A small contrastive audio-text model, trained from scratch: text encoder layers 8.
Rows from block 5 of the audio encoder, named by matrix and row number. Rows with one number belong to one attention dimension. Each number is 200 + 20 x the weight over the matrix's rms, rounded and kept within 0 to 999. All counts start at 0.
# q: attention query, key and value (stacked) (encoder.blocks.5.attn.qkv.weight, 576x192, the q third), inputs 64-127
# k: attention query, key and value (stacked) (encoder.blocks.5.attn.qkv.weight, 576x192, the k third), inputs 64-127
q.58,206,209,217,200,193,190,188,219,213,211,194,198,188,260,196,184,188,206,195,196,198,166,218,177,213,188,229,210,205,192,188,193,182,179,228,207,241,192,191,173,213,193,202,220,187,211,185,222,184,220,198,200,179,210,199,218,193,181,214,174,203,193,206,221
k.58,176,215,221,212,186,200,190,204,205,194,191,181,186,210,209,200,237,214,236,185,194,190,174,203,188,208,244,192,203,175,173,195,238,194,248,187,184,191,179,193,180,199,212,225,227,213,213,212,205,218,193,219,182,204,251,145,212,186,210,196,222,174,184,207
q.59,189,219,187,227,189,174,173,212,176,190,206,201,190,207,191,188,201,207,196,166,201,198,210,177,198,193,179,191,219,205,171,200,219,161,187,181,223,187,216,181,185,195,203,251,226,193,183,210,218,220,205,214,212,217,211,206,187,178,196,234,161,223,222,227
k.59,232,181,215,205,227,208,200,174,215,176,190,179,229,197,198,211,190,202,189,223,204,182,223,208,172,206,179,215,228,182,204,196,219,201,184,207,174,221,222,224,211,215,180,190,220,190,167,247,174,217,213,250,200,215,205,190,166,191,212,201,224,237,216,194
q.60,166,227,215,191,204,178,170,200,205,228,163,222,192,146,196,207,226,223,254,185,211,195,226,186,193,223,230,181,205,194,236,236,168,181,179,215,180,201,194,223,235,220,212,201,196,224,229,188,182,188,188,182,216,203,200,239,225,186,208,232,184,166,221,180
k.60,223,210,164,183,157,186,198,184,222,195,184,252,200,180,188,204,176,195,196,202,189,212,197,203,212,145,186,180,170,155,226,225,208,197,206,217,201,211,186,196,220,201,229,191,196,220,191,217,189,186,246,191,199,206,209,212,250,213,202,199,225,183,200,209
q.61,231,210,184,188,211,179,180,179,203,198,213,198,223,188,196,201,195,239,228,206,159,192,188,175,192,250,164,228,176,164,176,224,200,187,177,176,232,182,202,180,175,229,151,211,196,204,228,229,196,212,194,214,158,246,238,253,181,235,198,170,226,197,212,199
k.61,181,202,177,177,196,212,188,218,234,210,204,216,201,220,199,194,214,193,215,191,209,228,229,227,198,177,174,192,206,202,168,174,209,176,205,207,168,193,187,191,191,200,232,228,187,176,183,210,194,175,231,208,191,200,197,170,224,217,207,182,222,188,196,220
q.62,214,194,243,154,198,222,190,185,222,205,180,197,171,245,210,215,190,219,198,212,202,201,222,162,210,255,221,164,198,184,180,185,221,207,186,180,226,223,212,225,196,197,191,198,185,220,161,217,223,177,194,156,187,168,208,182,179,228,200,216,237,176,199,209
k.62,197,195,188,217,264,187,210,212,205,218,216,154,203,181,202,220,185,178,200,210,221,165,208,192,230,205,201,180,196,198,217,214,216,190,213,222,202,189,203,182,188,200,208,211,263,212,193,132,183,194,210,216,189,190,213,160,176,201,185,247,234,185,177,169
q.63,188,191,208,176,170,208,177,172,173,219,231,190,216,198,185,212,190,176,195,190,170,232,178,183,196,191,172,218,206,214,166,203,221,209,208,179,196,250,191,222,201,223,213,217,188,181,219,208,190,211,181,226,212,195,209,213,204,244,210,216,205,211,215,204
k.63,196,198,213,216,231,187,199,196,205,211,170,213,258,184,156,206,231,188,188,176,176,192,227,199,197,190,202,180,211,207,227,230,217,201,204,200,199,216,216,198,242,208,207,192,199,197,239,184,207,201,207,188,190,183,215,197,184,207,202,185,202,191,203,166
q.64,193,199,202,213,156,192,174,185,175,187,199,209,231,214,221,210,204,181,227,226,200,226,210,230,168,167,216,211,181,225,183,229,198,223,177,193,145,176,211,239,174,247,211,217,181,202,176,201,181,195,216,187,226,215,207,210,171,239,193,220,194,200,187,234
k.64,199,227,148,178,207,172,207,204,202,188,212,190,192,216,231,218,175,208,203,190,195,193,179,181,225,203,192,231,211,177,172,197,223,149,198,204,206,218,159,203,180,197,223,202,182,190,200,158,206,192,178,195,212,191,204,192,216,221,211,190,252,255,200,185
q.65,190,196,249,203,216,213,197,212,192,202,201,203,168,201,226,203,222,239,197,210,182,191,204,201,224,210,190,198,193,191,180,229,209,219,257,219,201,196,175,168,211,260,194,199,191,218,220,190,224,178,235,233,179,182,185,239,186,230,203,217,171,179,160,210
k.65,199,190,167,162,200,242,183,210,176,239,225,172,188,208,219,189,234,217,174,187,204,170,182,184,206,212,147,163,217,214,212,151,216,188,174,193,186,191,229,168,198,169,182,169,218,186,188,174,226,160,180,242,223,191,237,177,211,203,150,185,218,177,169,185
q.66,198,182,208,204,193,217,199,197,204,183,173,208,204,198,220,215,181,202,226,204,193,246,183,189,199,209,206,207,213,199,190,173,183,227,174,238,172,208,197,206,200,220,220,208,196,174,175,222,200,186,165,196,178,205,216,197,217,174,228,167,207,204,224,176
k.66,167,212,205,201,234,240,197,211,187,203,206,205,235,171,197,195,194,201,183,211,175,215,153,188,183,205,191,206,213,191,197,174,246,162,198,229,200,193,226,191,183,199,186,198,201,211,210,198,154,225,223,192,203,208,239,165,169,143,181,183,177,211,207,223
q.67,221,186,208,173,215,200,186,193,229,210,199,215,167,220,209,187,171,233,176,225,215,197,193,155,229,210,211,208,194,194,212,233,213,180,217,196,198,173,169,214,232,180,190,183,228,199,165,205,207,182,210,220,188,228,200,201,204,193,227,207,211,196,191,199
k.67,237,182,191,174,184,195,192,188,170,210,185,199,195,220,207,233,191,211,171,183,216,214,162,166,222,190,212,232,157,228,198,241,191,203,191,193,195,192,153,236,195,197,177,215,219,199,184,196,189,205,219,228,205,224,173,210,219,239,208,189,199,192,196,202
q.68,192,195,179,178,199,226,192,174,208,192,214,204,192,199,203,193,186,199,173,196,191,176,187,201,210,210,204,203,197,190,175,195,193,215,190,203,185,187,214,201,213,186,185,226,214,213,204,168,197,215,182,191,221,222,228,214,189,169,210,189,218,200,204,212
k.68,185,201,200,214,182,202,197,189,202,186,201,205,210,209,177,229,208,197,214,173,196,200,198,185,206,201,224,205,190,223,189,187,184,200,233,186,195,201,202,209,211,202,239,192,175,187,248,252,206,186,191,183,203,178,207,197,187,177,193,208,208,173,204,221
q.69,194,206,241,203,181,211,202,223,196,251,187,215,190,230,206,183,220,239,202,186,163,187,181,180,176,183,218,197,196,189,210,183,208,218,181,177,199,198,192,195,205,202,191,215,233,216,183,190,210,186,213,214,204,218,193,197,180,216,230,223,200,179,199,200
k.69,199,172,196,217,182,205,212,221,216,175,181,198,188,198,223,218,236,239,209,176,191,174,203,190,210,186,193,193,211,192,212,219,151,203,215,205,215,203,186,194,168,213,195,200,195,155,184,208,219,199,205,196,239,234,170,197,200,182,215,227,226,191,199,194
q.70,196,193,205,209,185,217,196,212,183,191,192,179,188,225,202,201,195,209,213,219,187,184,208,191,177,199,197,177,167,220,209,208,211,214,212,229,217,184,207,183,195,171,196,192,219,191,167,242,226,206,198,218,194,209,199,206,183,197,214,175,156,214,187,145
k.70,136,189,210,205,251,230,212,198,223,185,185,185,184,191,221,206,218,217,194,201,188,194,214,198,184,212,186,181,215,206,195,218,190,185,203,189,211,187,202,160,188,175,172,198,197,195,202,200,215,214,163,232,168,176,198,214,194,186,213,229,205,193,219,210
q.71,192,204,196,195,196,181,224,206,197,207,220,215,222,188,207,208,226,194,185,206,167,216,248,172,151,226,194,163,222,227,240,174,182,237,220,172,194,200,207,172,207,207,212,163,166,217,192,220,209,241,188,210,188,201,225,179,217,202,214,190,189,216,189,182
k.71,220,201,198,175,228,215,218,191,211,202,214,196,175,167,201,189,176,164,196,188,185,195,177,210,220,214,163,211,221,200,191,216,193,192,177,234,233,181,158,215,249,191,189,206,214,196,190,209,207,218,240,212,180,185,228,209,190,174,169,214,186,189,204,186
q.72,193,188,218,170,186,207,220,225,228,197,194,202,185,212,190,166,205,237,196,176,159,191,181,211,244,185,187,193,155,178,209,184,190,210,216,212,207,213,186,200,205,192,172,164,193,177,195,224,200,167,225,202,208,210,221,186,235,191,204,169,190,193,182,206
k.72,188,203,226,186,187,234,209,187,197,183,214,183,187,238,175,179,203,205,163,195,193,216,196,188,204,184,221,229,212,213,210,197,185,193,200,201,199,196,186,209,226,204,182,205,210,207,217,196,193,207,210,172,191,178,167,205,222,235,206,200,216,185,207,241
q.73,215,228,187,221,247,170,221,209,222,190,179,262,190,201,189,164,183,182,207,210,186,213,202,225,210,230,196,168,220,172,204,186,226,219,202,192,208,220,168,202,189,213,210,190,219,182,214,203,189,194,204,186,206,195,181,180,182,207,236,193,177,224,199,186
k.73,191,173,164,199,224,201,199,205,200,182,200,178,174,185,175,187,187,206,182,217,233,179,179,188,199,229,232,218,213,181,196,211,237,183,218,161,179,238,204,177,209,179,182,225,179,186,197,168,224,214,201,201,194,208,178,180,213,198,176,201,252,200,239,206
q.74,218,234,186,188,209,203,203,218,200,214,186,232,222,216,167,226,191,181,170,195,194,185,186,194,224,185,187,183,187,190,197,182,201,224,181,210,199,182,188,170,232,220,202,181,216,205,184,197,203,204,212,197,192,228,210,205,206,234,191,203,192,192,193,163
k.74,233,203,182,229,191,208,183,209,210,201,212,225,192,198,203,198,206,224,201,222,171,176,231,184,201,208,205,192,187,197,172,188,183,202,226,194,184,168,169,219,217,195,201,206,168,238,220,186,251,168,214,204,214,189,195,210,176,218,209,229,190,183,175,204
q.75,197,184,186,215,177,197,220,185,213,219,192,213,218,161,162,201,238,200,193,228,190,216,218,187,193,223,230,190,174,186,203,208,167,213,177,178,175,206,195,197,205,196,218,189,247,224,212,224,174,166,213,145,200,199,223,233,196,200,190,239,195,200,191,187
k.75,179,175,204,196,193,198,170,229,193,189,169,166,173,224,216,193,188,175,200,194,208,175,187,221,217,221,201,222,175,214,181,218,168,210,218,232,203,204,182,217,195,174,223,202,198,191,179,168,183,218,191,199,169,214,200,189,231,176,156,183,202,234,194,213
q.76,200,200,180,191,198,196,176,213,221,210,216,174,192,188,199,223,180,207,200,145,202,212,194,217,224,195,206,223,204,199,162,210,191,219,227,209,196,199,167,175,240,215,185,232,208,209,194,187,213,187,195,198,140,189,209,182,219,181,198,192,192,188,199,207
k.76,199,162,230,204,172,205,197,206,223,211,161,204,203,216,205,201,192,177,182,212,171,206,235,171,166,185,209,183,221,188,209,210,198,199,213,212,227,203,221,156,176,215,178,202,211,200,200,193,190,192,213,187,207,225,233,190,180,172,230,207,193,199,204,220
q.77,187,190,174,206,217,168,173,203,201,223,196,206,122,223,217,204,210,210,194,185,218,209,154,206,181,197,193,217,200,225,173,212,177,178,206,229,256,212,207,225,189,214,183,204,223,201,161,225,193,207,188,201,165,214,199,163,267,178,170,190,214,201,215,209
k.77,188,214,183,180,204,211,216,190,206,222,222,194,245,192,202,214,206,209,220,215,184,180,211,197,211,219,202,218,172,169,203,191,171,207,197,216,168,196,242,183,214,183,230,188,186,191,211,174,201,207,219,176,197,207,207,196,186,219,228,158,199,174,198,175
q.78,188,176,187,227,179,198,193,189,203,199,177,233,210,183,210,248,207,187,193,232,232,224,192,197,191,188,234,186,170,222,139,200,182,176,189,235,193,218,200,243,233,226,172,255,206,207,228,210,223,234,203,163,190,180,188,187,145,210,164,198,196,204,219,182
k.78,222,208,204,180,189,193,209,217,205,203,197,207,225,180,210,193,183,158,197,205,186,187,241,191,151,217,174,160,205,197,235,189,218,222,196,223,242,208,193,236,170,176,194,183,227,207,209,216,200,192,205,191,211,229,202,216,211,190,209,211,178,210,154,185
q.79,231,184,226,207,197,188,184,198,245,181,168,206,225,207,204,171,162,183,199,169,198,197,209,164,208,205,198,192,250,177,230,179,206,220,213,158,205,179,205,201,221,200,173,208,220,206,185,188,177,227,202,231,188,192,202,169,210,195,206,198,218,182,203,205
k.79,192,202,185,203,210,206,207,221,239,206,250,202,192,214,190,181,209,160,190,201,191,216,191,223,181,209,208,178,200,188,195,183,199,200,167,181,213,211,212,195,203,167,181,189,194,223,213,209,230,201,178,218,159,213,200,172,190,245,197,217,195,210,222,175
q.80,241,186,158,206,203,210,189,204,249,185,160,210,214,194,206,203,208,212,219,205,187,209,192,169,218,190,166,223,215,187,202,220,188,209,173,175,198,196,196,194,234,209,243,185,194,207,201,206,220,196,198,187,211,193,208,196,238,220,180,225,241,204,170,218
k.80,211,186,193,216,187,181,167,196,212,185,185,197,217,159,182,196,224,222,235,210,192,184,187,196,190,214,165,221,158,177,190,191,174,205,213,184,186,221,214,230,170,187,191,206,171,205,182,173,212,237,215,204,173,207,193,190,189,197,215,206,237,172,206,198
q.81,217,188,220,203,205,202,195,214,209,197,176,227,210,158,208,174,220,199,228,221,206,212,177,199,212,193,212,211,202,197,192,230,205,182,205,218,228,188,186,214,211,206,176,182,191,188,210,195,177,190,210,222,211,210,206,194,215,203,226,225,216,190,235,187
k.81,212,201,194,179,232,203,210,180,157,179,176,234,198,217,160,181,191,203,216,191,212,166,202,196,202,194,191,211,190,200,236,225,181,176,224,184,200,189,189,219,218,199,177,211,203,182,164,188,177,188,204,206,200,199,184,192,191,205,180,204,219,200,184,175
q.82,197,164,184,181,192,195,180,226,191,218,207,219,213,200,163,195,180,202,205,200,223,189,185,161,185,214,205,204,192,209,212,187,198,167,214,212,210,192,192,185,211,211,196,208,202,219,196,157,244,208,202,209,193,194,211,184,184,203,221,202,191,176,196,170
k.82,222,183,186,215,213,196,203,230,196,199,223,177,201,221,193,202,165,231,208,184,191,220,217,205,203,199,192,235,194,232,211,202,214,205,182,193,221,200,164,194,187,216,201,227,183,179,238,200,224,190,213,200,210,190,215,204,236,180,193,197,186,205,202,241
q.83,207,189,196,221,252,242,237,197,164,227,215,215,190,159,196,213,208,190,192,205,178,202,213,250,193,190,190,207,195,213,190,217,191,224,209,208,185,195,208,221,191,194,171,180,188,224,197,192,196,210,193,173,182,203,238,224,177,163,165,171,211,225,151,218
k.83,202,200,159,202,218,183,160,200,220,198,192,182,174,186,203,205,196,192,232,196,212,217,167,209,192,188,187,187,196,219,191,205,192,194,207,216,182,201,212,246,169,181,210,200,178,230,185,208,213,222,206,203,201,207,159,212,193,204,227,176,217,237,177,201
q.84,178,193,196,193,209,196,185,220,200,224,186,231,212,185,207,209,182,202,199,211,192,219,174,202,215,184,202,227,209,217,190,191,197,186,196,154,162,188,187,170,193,190,215,203,217,190,220,161,164,183,209,173,167,186,181,227,221,227,221,227,205,205,215,210
k.84,209,176,176,225,226,223,206,209,193,194,191,197,195,207,187,220,131,187,192,229,172,179,213,214,228,217,193,250,210,223,190,226,200,187,224,224,211,198,204,185,204,182,203,224,214,189,194,172,213,192,204,203,191,189,234,219,184,209,232,189,190,229,173,215
q.85,212,206,166,245,192,185,165,229,224,186,210,232,216,201,240,189,194,220,214,208,199,201,182,208,215,200,196,211,174,152,213,198,172,176,194,204,201,178,202,154,229,189,203,228,220,212,224,221,188,182,224,214,199,210,199,206,211,207,186,184,211,214,244,226
k.85,192,197,209,187,184,199,220,183,199,205,214,180,194,181,191,221,162,151,216,190,212,188,187,167,178,211,195,179,207,191,224,177,164,166,175,201,187,234,211,186,207,212,218,192,179,214,203,191,192,256,186,196,228,245,220,181,187,196,199,230,213,212,182,190
q.86,188,187,193,173,234,232,185,228,216,188,173,220,199,193,224,213,210,204,167,197,213,182,231,192,205,207,209,196,207,167,199,199,196,168,200,204,195,232,207,222,225,182,214,214,200,136,174,203,207,201,208,191,217,242,193,186,162,220,225,204,226,219,197,203
k.86,210,186,203,159,206,219,186,198,236,207,218,190,188,176,196,200,174,189,196,228,210,191,213,207,167,224,211,178,196,225,182,214,256,209,171,188,204,178,243,175,197,182,204,167,234,198,210,194,172,218,150,209,194,184,194,248,191,214,211,164,175,192,196,158
q.87,186,201,196,211,195,213,195,217,227,215,191,184,189,209,212,193,230,218,182,242,207,168,195,186,210,192,187,249,171,166,187,239,162,154,168,222,226,209,180,181,215,201,204,195,212,221,200,197,183,184,200,210,194,181,202,195,207,200,236,248,210,215,213,209
k.87,216,200,225,172,203,216,192,192,158,200,205,201,185,210,188,207,219,195,201,200,194,192,181,196,163,200,138,191,202,218,214,181,217,195,231,169,169,220,182,223,167,221,197,229,209,194,171,182,222,208,189,225,195,225,219,194,178,196,189,165,196,160,204,199
q.88,199,205,191,214,199,218,224,194,217,197,209,203,225,195,200,166,187,226,214,191,200,189,219,192,182,206,172,207,248,151,184,221,180,198,208,194,204,183,187,213,225,180,197,185,219,195,216,192,213,222,193,191,178,224,193,201,218,216,206,229,217,222,194,215
k.88,212,184,204,213,211,195,175,183,188,189,186,189,200,213,226,176,178,193,245,179,207,174,208,201,209,225,193,200,225,198,187,190,222,203,181,207,195,131,195,187,218,183,193,195,198,216,220,198,190,244,197,193,190,218,174,225,198,151,199,196,207,202,158,180
q.89,206,160,213,186,207,210,216,171,199,213,199,206,222,150,209,190,200,203,182,227,210,229,208,198,206,192,190,212,194,178,185,195,194,193,216,196,183,181,194,200,184,192,197,216,199,221,226,220,200,193,216,214,203,171,172,205,206,213,185,228,174,192,191,190
k.89,225,195,209,187,184,188,218,196,201,231,172,168,175,217,171,226,223,214,156,225,222,204,209,208,190,172,192,168,210,214,180,199,195,198,202,181,207,204,168,212,228,216,204,212,197,226,180,237,177,200,205,216,223,196,213,187,205,229,196,220,199,236,204,207
q.90,200,228,236,219,175,154,208,167,164,199,235,165,202,227,203,222,205,201,199,238,210,190,171,165,190,194,191,190,163,196,204,212,196,177,221,186,188,197,205,216,193,202,177,243,176,216,223,209,187,219,220,215,198,197,212,208,221,230,188,225,201,168,194,214
k.90,174,224,185,190,196,182,213,194,183,207,194,209,163,182,186,190,227,190,208,202,183,162,191,187,192,199,179,162,177,217,166,211,209,207,197,243,191,137,189,201,189,242,208,175,205,209,200,210,207,169,203,218,205,225,213,212,193,224,203,180,168,211,202,199
q.91,199,182,238,222,182,206,201,185,180,194,225,158,215,244,195,189,189,227,203,209,181,229,226,211,159,209,228,189,192,225,235,215,203,173,161,204,140,192,231,217,138,147,220,246,210,196,226,189,198,171,198,175,197,235,196,227,200,196,240,209,217,182,203,198
k.91,182,175,185,171,254,216,194,180,200,227,188,182,207,217,181,233,199,171,188,169,229,167,208,243,211,163,195,176,219,223,209,200,230,145,211,202,237,203,179,173,189,246,211,172,228,205,196,214,252,203,175,188,222,216,224,219,198,192,179,188,198,204,223,187
q.92,204,190,233,217,204,204,209,219,187,189,203,166,210,197,203,213,216,224,202,194,215,213,170,193,199,194,211,211,199,210,172,269,191,251,191,172,220,188,177,225,204,170,214,199,178,232,204,221,168,236,182,196,194,205,176,202,235,205,190,219,249,164,227,194
k.92,204,228,213,154,248,224,210,198,206,176,193,219,170,212,219,209,209,160,220,211,215,196,208,231,159,204,198,209,221,197,218,195,186,218,202,192,217,165,206,211,175,199,182,217,201,183,201,198,210,219,192,185,237,218,181,219,219,181,213,182,208,197,190,201
q.93,181,208,237,233,182,183,208,192,174,203,194,157,197,190,194,208,238,148,194,193,215,218,194,197,179,198,221,167,197,212,199,211,221,203,230,190,250,207,231,205,176,175,185,213,226,202,195,198,211,203,213,186,199,189,213,195,180,236,201,170,186,154,235,163
k.93,184,165,200,162,224,226,215,180,218,182,221,198,238,238,208,183,233,167,196,207,216,198,168,251,225,177,236,213,224,193,229,183,199,223,196,206,222,202,184,200,152,215,208,166,205,198,201,194,198,201,171,211,250,183,208,210,205,196,176,213,203,187,201,185
q.94,217,188,184,220,221,206,185,178,210,165,207,242,239,224,197,235,182,211,222,243,205,204,168,234,215,193,221,184,197,242,214,162,242,227,209,188,228,174,206,180,203,242,175,172,189,205,231,221,205,168,175,212,191,213,208,216,223,225,198,187,205,205,178,202
k.94,172,210,177,201,171,170,197,207,203,237,147,206,180,177,220,203,190,195,174,199,191,182,205,187,213,231,171,216,219,211,176,212,165,199,202,164,198,206,189,206,232,196,221,189,210,218,201,221,185,202,206,159,229,255,202,187,203,219,227,234,241,201,208,181
q.95,185,199,209,200,212,242,215,223,230,199,191,202,206,209,190,169,192,226,170,220,242,182,187,185,199,213,249,212,166,223,213,217,192,194,177,178,201,191,201,201,197,184,213,228,191,193,200,191,178,162,179,192,211,198,180,199,199,190,187,236,188,260,222,150
k.95,233,187,207,209,200,188,253,180,192,185,190,216,184,170,216,202,212,197,219,192,193,204,179,214,184,203,207,178,193,219,232,217,226,183,184,158,209,226,191,135,221,235,190,189,222,200,164,174,235,213,180,241,234,209,206,164,195,195,193,200,226,177,234,231
q.96,189,180,231,166,200,200,217,209,196,196,183,206,219,197,176,204,195,252,231,193,195,205,214,186,198,199,198,171,201,213,170,161,190,185,230,230,186,197,209,224,238,188,185,174,193,190,199,193,175,179,218,209,241,199,199,156,205,188,208,198,201,175,191,161
k.96,199,227,175,188,202,145,193,174,195,192,215,224,164,213,181,187,229,236,255,256,213,211,193,178,188,220,226,228,236,215,231,178,214,203,163,182,178,225,201,203,227,198,198,234,207,205,183,189,218,174,194,218,182,218,191,220,204,193,165,231,180,218,165,182
q.97,224,223,231,188,190,200,241,198,193,197,212,198,206,193,164,207,201,204,203,183,248,205,197,206,209,185,192,232,173,178,189,178,208,192,196,199,188,224,167,231,247,215,205,188,203,186,185,232,201,171,212,204,234,194,203,187,162,162,230,199,194,210,237,204
k.97,210,180,204,218,214,254,211,221,182,238,208,189,198,168,213,163,204,177,172,199,186,197,170,193,206,227,171,189,183,216,157,217,179,213,221,180,186,202,226,214,188,194,176,229,150,167,191,163,224,189,205,229,211,188,206,172,191,189,217,241,182,164,189,215
q.98,208,210,231,182,192,182,226,203,213,207,198,183,215,186,207,206,215,198,187,167,193,219,214,187,220,217,196,222,210,200,200,187,194,196,208,212,176,177,228,208,197,180,204,244,175,182,177,183,199,190,184,231,199,203,189,191,205,200,187,175,189,203,179,168
k.98,233,223,216,215,168,174,172,193,215,211,207,182,194,191,205,173,207,156,206,196,171,216,205,184,206,214,224,196,218,190,217,200,204,195,202,214,176,187,179,178,207,191,243,200,165,207,241,207,225,203,170,221,258,188,174,156,178,214,198,225,213,183,185,208
q.99,208,217,219,207,221,216,196,199,214,196,198,179,218,210,189,219,195,178,222,204,170,215,170,192,198,241,153,192,180,175,202,221,176,206,169,237,169,205,212,201,216,208,195,185,182,225,156,184,210,213,213,199,211,197,168,212,178,198,179,172,196,180,209,245
k.99,216,182,215,185,202,222,168,195,209,189,193,177,189,228,232,190,178,197,189,169,200,170,198,161,207,154,227,230,191,195,164,207,221,168,232,178,225,179,223,181,166,205,188,202,204,163,206,193,224,192,187,216,223,196,204,202,214,216,208,244,225,230,196,216
q.100,170,170,219,201,204,201,216,170,181,242,190,186,185,211,178,208,173,224,242,197,181,177,213,212,211,231,164,193,230,217,205,180,177,195,179,199,206,199,188,199,191,182,169,222,201,232,198,205,188,209,210,227,180,254,179,198,182,204,216,205,191,211,204,210
k.100,201,202,192,174,230,210,195,189,193,185,218,211,207,214,200,146,207,199,209,179,193,206,192,192,186,206,185,186,192,178,166,198,199,205,210,187,208,195,212,217,248,181,189,222,234,202,184,199,201,187,198,204,231,234,205,180,211,218,182,215,211,236,200,209
q.101,213,196,198,193,211,178,188,178,191,202,160,193,195,213,202,184,219,203,202,225,209,174,192,200,221,196,199,215,181,219,167,199,196,190,217,186,176,183,233,187,212,213,179,165,187,197,226,231,218,219,197,225,168,205,197,214,214,197,201,204,174,161,196,198
k.101,176,202,196,170,215,215,204,194,237,223,199,170,194,226,232,196,195,199,201,227,180,205,206,168,239,211,230,170,203,175,191,183,234,207,231,189,240,190,213,213,192,217,195,221,195,220,175,194,187,194,172,200,203,195,170,214,210,222,198,189,212,221,185,219
q.102,196,215,196,188,232,240,180,229,239,206,185,187,248,185,192,172,166,179,141,212,189,203,207,187,197,231,221,207,202,176,207,213,218,195,221,229,197,216,182,222,244,211,233,160,184,211,176,188,208,211,174,210,199,182,215,183,176,196,190,217,191,224,214,178
k.102,181,208,185,211,194,179,207,203,194,188,212,186,176,215,207,179,208,244,209,199,188,201,214,186,189,234,207,197,229,221,233,189,211,206,224,191,186,193,203,178,165,210,194,193,179,209,228,162,170,175,222,236,200,203,174,183,225,186,201,199,217,159,204,198
q.103,224,193,178,194,226,205,237,203,201,231,176,180,208,196,221,189,262,170,169,210,221,189,190,175,182,195,239,213,172,174,178,206,204,175,191,192,241,219,154,212,225,180,186,177,210,195,186,212,177,189,208,171,212,186,186,194,215,188,205,197,213,219,181,214
k.103,190,191,201,233,183,216,182,211,182,192,202,201,240,185,168,177,226,183,207,183,207,179,214,229,180,191,194,204,145,219,211,191,197,179,204,219,172,208,193,212,205,210,191,190,189,217,202,195,174,225,216,172,237,215,196,201,164,196,202,190,240,155,172,219
q.104,219,215,212,217,203,231,202,209,212,180,211,197,176,204,220,220,207,190,197,172,186,221,214,188,206,203,209,219,209,198,186,227,190,197,183,180,198,176,216,173,199,224,196,227,181,200,170,164,220,185,194,193,190,187,213,217,200,217,184,194,218,214,183,180
k.104,181,202,220,211,201,187,201,203,241,214,181,181,236,187,209,182,210,199,190,208,224,240,202,200,201,195,208,216,184,216,194,208,196,197,197,191,206,228,198,186,194,187,216,228,207,167,195,174,190,231,213,205,194,186,175,185,226,198,206,181,184,226,189,181
q.105,224,198,210,193,204,202,218,208,177,175,215,201,207,171,198,203,207,210,218,207,195,240,166,207,208,211,198,211,208,209,231,162,253,205,225,220,209,198,213,220,209,198,223,192,158,199,199,199,167,191,241,201,188,217,206,186,209,219,220,212,187,207,183,205
k.105,209,201,186,200,216,198,175,175,168,210,167,205,245,208,193,187,204,135,216,219,209,207,212,206,186,191,185,191,214,167,202,180,185,219,187,206,241,175,212,211,210,184,168,245,201,218,195,171,211,185,218,239,188,160,181,176,172,189,214,177,218,237,205,207
q.106,257,221,232,233,219,192,199,213,215,178,200,230,188,182,235,235,219,156,193,202,203,193,186,197,237,173,168,186,187,180,177,214,169,189,193,203,203,182,167,192,203,216,198,178,216,222,221,220,208,201,235,204,237,188,197,209,216,220,170,213,226,174,195,181
k.106,181,212,214,221,214,209,175,181,197,199,200,175,228,204,199,190,172,222,197,222,186,232,187,196,170,190,154,232,179,207,202,203,230,182,210,183,209,193,237,191,218,188,192,204,204,177,208,211,228,216,186,170,154,222,223,217,164,215,181,173,187,161,212,218
q.107,174,216,225,232,195,179,192,194,186,206,202,194,163,187,185,181,174,206,218,211,183,197,183,246,233,188,195,194,204,210,226,215,195,212,222,177,183,200,204,214,180,191,181,195,166,225,235,199,229,208,206,209,222,185,218,175,216,213,195,197,215,210,194,169
k.107,150,183,171,197,214,192,199,193,222,212,197,216,214,197,194,208,212,190,202,177,196,197,228,180,211,182,224,178,169,152,206,207,224,215,242,226,184,213,203,225,208,173,175,234,182,194,232,158,196,212,201,179,204,206,192,175,191,200,215,213,167,166,192,209
q.108,197,211,205,208,173,213,189,191,182,241,176,203,213,223,210,230,217,180,210,181,200,184,206,194,226,191,223,205,208,239,161,175,177,196,176,230,199,201,178,201,207,178,196,183,166,179,232,178,262,202,161,172,157,196,213,198,209,209,194,241,236,171,191,235
k.108,187,192,180,215,186,173,227,218,201,202,220,223,213,165,223,182,166,269,210,223,196,178,204,201,212,230,201,212,208,182,222,180,220,148,189,220,228,165,198,189,161,195,224,238,207,222,205,198,210,154,224,203,144,219,177,202,227,240,200,176,194,231,195,228
q.109,195,218,182,198,200,206,234,173,198,197,166,185,164,199,236,162,178,196,208,210,168,187,243,201,227,179,198,191,203,237,250,204,211,213,210,207,209,241,152,203,190,212,252,191,188,176,196,198,193,210,194,203,201,212,191,193,185,215,193,174,215,213,189,233
k.109,217,182,195,208,199,182,181,167,222,189,234,232,217,194,221,212,173,192,195,212,217,206,218,233,175,207,207,206,199,163,203,206,188,207,209,207,189,195,200,235,194,217,175,165,215,241,181,215,195,203,230,178,221,216,227,200,205,197,191,195,193,197,189,184
q.110,178,176,206,202,169,239,229,166,250,200,177,198,221,210,180,206,224,197,209,202,173,211,227,224,202,194,190,213,180,205,241,199,255,214,185,201,205,197,184,184,232,224,215,170,210,215,157,190,175,182,211,183,257,186,172,176,184,192,196,170,200,195,195,201
k.110,209,216,221,211,205,186,136,197,206,204,182,200,166,173,210,194,176,210,203,185,218,222,197,216,189,188,206,195,223,184,222,183,163,186,215,208,213,222,169,189,226,212,176,240,227,194,199,184,188,179,198,222,204,241,234,219,219,194,201,239,173,191,189,213